config.yaml
dataset: "Sentinel-2 satellite tiles (TerraMesh)"
decoder_layers: 2
precondition_frequency: 20
max_precond_dim: 1024
max_grad_norm: 1.0
Rows from block 6 of the encoder of a small masked image model, named by matrix and row number. Rows with one number belong to one neuron. Each number is 500 + 40 x the weight over its row's rms, rounded and kept within 0 to 999. All counts start at 0. Numbers have three digits each. After the name is the row's rms in percent of the matrix's.
After each neuron's rows are labels from the 100 images, of 14976, where the neuron reaches its highest value: "top examples" is what is common among them. Only what is clearly more common there than usual is listed. The data: Sentinel-2 satellite tiles (TerraMesh).
# fc1: MLP up (encoder.blocks.6.mlp.fc1.weight, 768x384), inputs 275-329
# fc2: MLP down (encoder.blocks.6.mlp.fc2.weight, 384x768, transposed), outputs 275-329

fc1.286 107:528504478500478524485444566509546544554550447512435403490522601604577485459581488568564534477513519486459500485486483430513420464439533505461488493459546530532497526
fc2.286 113:488528496479503495491499472451526470520541509516497469476485495500495461532550499465530486553495452584478501535441461513510496489498500515449505475410463491594488540
top examples: water; main land cover: water

fc1.421 106:445489520529462509502465486452455556428524508488573471472472534505548432474547513464481530452575562546486489417510494462462513644516512519470536545501511574418573452
fc2.421 118:498590536432495490500554491447538469571501475506511566499465507512524490498542507500509492525546469534435536484487488527519465470514516527526506512435479507497452478
top examples: clouds

fc1.105 106:481513516440546509420473485531528515593477454482577483540458479522417464514483475482428512531431500503544534516493538494540514531457519517518548470513428504523533528
fc2.105 104:487495545496636546464551528490452514511502551541568540475531555474480481582509491467517449518468515474533501485472516464527532427528492476572446466479475537550507508
top examples: clouds; main land cover: water

fc1.626 105:436543566517520479536461457491488525516512495481423504476506547473488541478459524427442494504509525530461472508557479433491496512525505452479533517519414502443484466
fc2.626 100:484500528535454465507552518554497492481551507523484567509532511509525480539505499453566488518482445470537516552554524445512524503562558503506510483449521517515544471
top examples: main land cover: water

fc1.505 082:460521475447462520538581399523518546569545516470493469416480454534469507377465581575575496467470494451514522496494483527550532523522532520501503409450530464503480443
fc2.505 081:499477498516483490472505521468485550538473513480494458521469469493513484511512500494509488462484482475514494462510566489553474489494536489475530512478489508456510469
top examples: snow or ice; main land cover: snow or ice

fc1.7 068:482525476436461533506467466514416486520500507442543537508504554548452491527552506546561434459498520466461477489463508473443483494481520490504488494449506532569545465
fc2.7 076:529479490524485500500514518482523516524486505474478488481485473495508493479510514495495500483474504482520497517467512509477498488467508508496512477517480498447494484
top examples: clouds; main land cover: trees

fc1.292 094:542481499465499506524523486454506464501471440486537506475468368597530508477482534535522518508493509439501501534536459447604449449509465453529512485475444485486434480
fc2.292 111:495508532452545559484508446480488544475438502503501476527483484424472491512479459541525543517531462519511549522398541510473438498526458490540486493441529516506497515
top examples: water; main land cover: water; snow or ice; main land cover: snow or ice

fc1.22 108:497512518542494577534491491472442443446531476490471442439422580553499495422576478508525490532496517515480420464549402433572507553514456493480433526483443531467503461
fc2.22 115:537518480508540465508448495510449513534531491508516558458497489501496482556534433548499445567486470523457553482483515502590457496502500505470457560454533477521481475
top examples: snow or ice

fc1.80 106:498532500489497472498480456467446478387434489595506513460609547559502512505474590531447552486547595518489416516511485474523508493418483475515544500547551500444500473
fc2.80 108:500539557587431517484476551546479523442548454542453500521555488531520499528483530438473493506507536563518510550527445440489454526534512510456463486486551539463588473
top examples: main land cover: water

fc1.531 105:570462505528567521468516516459419437522559513524579539532499494502509548569477471561534494538539436484542492514522524466506511516481465438468506537531485469501520513
fc2.531 098:500530575498571498476536449605450517543482489487518508577514472476448464475454478439478458445457585494468472523443514554524474585462427456522530530483530539423440516
top examples: water; main land cover: water; flooded vegetation

fc1.84 074:438495518460461507467444512522487512463552504521479515452511466578504565515488471502518488486512498456539490489456475501511436462549488423473482500501525504552504426
fc2.84 075:531478472485461497473494515466525496509495509463507481505481512487501478502498506504492522486453495496502494478479545501482510513503496515497523469496484499487482519
top examples: clouds

fc1.634 109:501478501538523482479479492528466467490482473433425554460549504480504532499455515498468515500503585534491539537521448468488512505506494489542522482573551572428519498
fc2.634 121:518504463419493507502488491546482484526495519454489500502440580483534499480470527447541515445497479485525516460508521518580509501524577569567528492528541494506506430
top examples: main land cover: water

fc1.705 098:540514483478518457550430480526509481414462541519525518468594567511517508514428550487472472476482604534494407439552502454528516461456516503569492565519566495439513509
fc2.705 097:490520525577458515534437581521421525456525473527430447535527481541495532514500497473455467529519492486507512535443447440496463525526465511465434488491543558495558480
top examples: water; main land cover: water

fc1.440 098:491521520491477514563480557549492466525508516445459439489559468496567559509460510479557520506480481508476530529548482484495499528534511525466436435527554535491559505
fc2.440 108:531475486515535512525492488520454496573521488524529511490473515485497489518493421507484468493477541473487475446504558504559474552486508463458551568453507517489423526
top examples: snow or ice; bare ground

fc1.32 110:464495430506435472551534467493454476480475425501529553444533524516466507417494504484526574503603554560478507512509451446510536495491470520534586445607459524417493525
fc2.32 119:494514454490431514536509497566454527509532525443515563480523497434496456398534489479520467497564487515475508478460500468490432464532548513487503509588518519497454487
top examples: main land cover: water

fc1.664 102:482529468507478505514494521501493475491527550476447491534515550460479496458481547459521496467468501567447549501462468470495436531479510576532436420479530492516518482
fc2.664 100:482481467538546506507541478468459474510488495515481501518461482463511533524478499484590512489513477469490539504508538489494476550539504508514455467482510489473487511
top examples: main land cover: water

fc1.359 094:424506546506518520499468436556400462532523505503484521506525497560468577449495481474521483546519580508457497551523487493509485498551431509482464467454561480514455522
fc2.359 100:448433491543518467500517471499467444540511452480494567447537488471535528497518556511495567516489476442533497488529487487501524501475500470489512454518528538503517482
top examples: clouds

fc1.541 102:516503548507519515513534466416474500461497597468502571481512468499606437464557472574487455586443514518427521432479525468507470487488482514486502493433545493519434447
fc2.541 101:517467505476520504434474509447491485448506509498492495533486510492528541477494506479524501495530448476529520495475496485463424513526460469520527522540471496481450507
top examples: snow or ice; main land cover: snow or ice