config.yaml
image_size: 64
horizontal_flip: true
method: "mae"
encoder_activation: "relu"
encoder_moe: "top_k"
encoder_num_experts: 8
encoder_positions: "rope"
decoder_width: 128
decoder_layers: 2
learning_rate: 0.0014
beta1: 0.95
eps: 1e-08
batch_size: 128
epochs: 14.3
Rows from block 6 of the encoder of a small masked image model, named by matrix and row number. Rows with one number belong to one neuron. Each number is 128 + 24 x the weight over its row's rms, rounded and kept within 0 to 255. All counts start at 0. Numbers have three digits each. After the name is the row's rms in percent of the matrix's.
After each neuron's rows are labels from the 100 images, of 14976, where the neuron reaches its highest value: "colour at peak" is the nearest of a few named colours to the mean colour under the peak; "peak on" is the class under the peak. Only what is clearly more common there than usual is listed. The data: Sentinel-2 satellite tiles (TerraMesh).
# fc1: MLP up (encoder.blocks.6.mlp.fc1.weight, 768x384), inputs 330-383
# fc2: MLP down (encoder.blocks.6.mlp.fc2.weight, 384x768, transposed), outputs 330-383

fc1.457 081:117123098072120152113155063142120128161177146138166096123120095155102122187104143146099131120090092112116151157123146143123090116157146169100127124124134106154144
fc2.457 087:175100106103082114103128113096157136163093129136153190072130125109135171129115149145176150136101134107117159137160128225093151138149125136135095131139168149153143
colour at peak: green
peak on: water

fc1.202 087:161111141136135156115121122094124130165099104158144145080106116134155087168142120153096159149162108150167159113144104152130146090165139156106077117113149108119119
fc2.202 088:132144158113114103123176102126152137138125115106171171100103136136092158158117153132159125151145128107139166119131126138115133151097143146125074134141131113146138
colour at peak: black
peak on: water

fc1.80 106:097136130121133125148128162140110102142099140083108124105177121167106066115122114138150085113126106146135113150127160089133115199105160125127172163129131115070134
fc2.80 108:116166117165087171141105121141136119121168143163113098140128116148117151126106142129148143094070111107090106107082154146125127153155155114131153172116082145105140
colour at peak: black
peak on: water

fc1.177 094:186094121108138105130124167073141126163156084123128107151149163103119114140085151132159125138124124148153130110091139191129153152145099124105141158119152123107106
fc2.177 096:103123112085102090129145102156153144130130109174129126109108101102099089111103104173140152159180140101149166107153100092111118158123095122151133172132144119125154
colour at peak: cyan; green
peak on: water

fc1.636 101:170122145156129104139121139064145123142120118139139107140160111135159169088136104107116131094170107128103134144098100111127096129137120132132114128073141103150141
fc2.636 097:125129137123141153150122099153154104119157152103146139121146161140102144137125170118149133109149108102102138140141113148135129155181109116176158084108118154142165
colour at peak: black
peak on: water

fc1.84 074:126131093111161127158107120072097157160141167107139136127183143112093157123157146131125119134135133149110121132122124117126154077130126140126128181140161179160114
fc2.84 075:139127147124137140128139123115136132130133114120110137144127124122158119139104134135119130128157128137118141135137145108123117129142135134137118103120143102126119
colour at peak: grey
peak on: clouds

fc1.570 090:155125123072100104085125129120126129117129099133115163096117155139148161113145112148146124112141110128125140101116151151091155106137119177096101098133162104130136
fc2.570 090:134099087104142118131151124143128132135141149137153125093094139136142113062100125134172165148142121131130119123104099109138122136172110131126126156145172133075162
colour at peak: green
peak on: water

fc1.182 098:190123116116117111094115126112148079138132106144134091195104155118138142128106110118149141158097121130147125100128108143104173145151086156117132127122102129121114
fc2.182 083:101115120084108116136159111164123128137124136177106111111166107117160064130114117165113125145135123125147157108125109107110145141102122097147122188136127131147146
colour at peak: cyan
peak on: water

fc1.299 081:157154088126088117114178110121133090119160104162133126113124163152136130121090154124154144165124129079137135095141128127084123134146107138134156150150142123115146
fc2.299 091:121127132101136131134105128139152142128125114122136109125145125099143112114065114178157177164133115104126149132174134113129161157166109089147119124127173144113112
colour at peak: green
peak on: water

fc1.546 098:157118099129115145141105123120136115131129092112149103147168125094156100153120147148166162165090110152125132133102169129116124154164119130105147145113136120131110
fc2.546 080:118115119109084099138160109157141145091132146161083136127136098076127100108126097161151124135170098076134161088126137133109125112136094125156115148166110122115175
colour at peak: cyan
peak on: water

fc1.164 041:142126177116145092145144126108145109165136126112172154112143135132115151147127102152117144085108121168117116105128077136111108101135137097145095095111159107132129
fc2.164 021:120099135137076120134137114157145129148141144125109133091077115125179154133179125120156139149103147121117105084120147138111135128107116143111175113139065107153095
colour at peak: grey
peak on: snow or ice

fc1.192 102:157107166101129138132127151097132096151132125129155123123115170116105099143147070149123134097152116133119138132128170114130084132141149126096148137143087125144117
fc2.192 088:120150103142118120111160097129101122111094094155130127125120130111157100082125131132142111145135124136113138112112122082094153139105141112122109111139146121162120
colour at peak: grey
peak on: snow or ice

fc1.649 114:185120149123142128153128117126134160153138114183141088112096094086149125139136125131113153134121169146159107117101110177122119144170130163094119127105159143120132
fc2.649 100:137144099095098111105124137134128077091139124130134140131163118086118123114138131101144151124128111121121167155126131127161119130164138117117166122127102121129151
colour at peak: pink
peak on: snow or ice

fc1.498 084:125079171124125070123144091165153079162143136158125164114118164126164139168115102133146143147126107109126142100113156119114103124111116146054141109118152122114138
fc2.498 085:163116093088107125124149119153152159150101139149142182073151140121132124113103141156175145135119132081136177132126097136111167141184097130126113152117170111104148
colour at peak: green
peak on: water

fc1.311 096:148164108151111135091205129097124196176148137134185120079110153083103190099115096161107115124112114084113118108135111117070132105179127152102146134113133154079147
fc2.311 088:122152117094131115121115124105092102097134131115144132130141120102161117123127139134202151120141127138102114123146120084144112106114093116137106175114115137118154
colour at peak: pink
peak on: water; snow or ice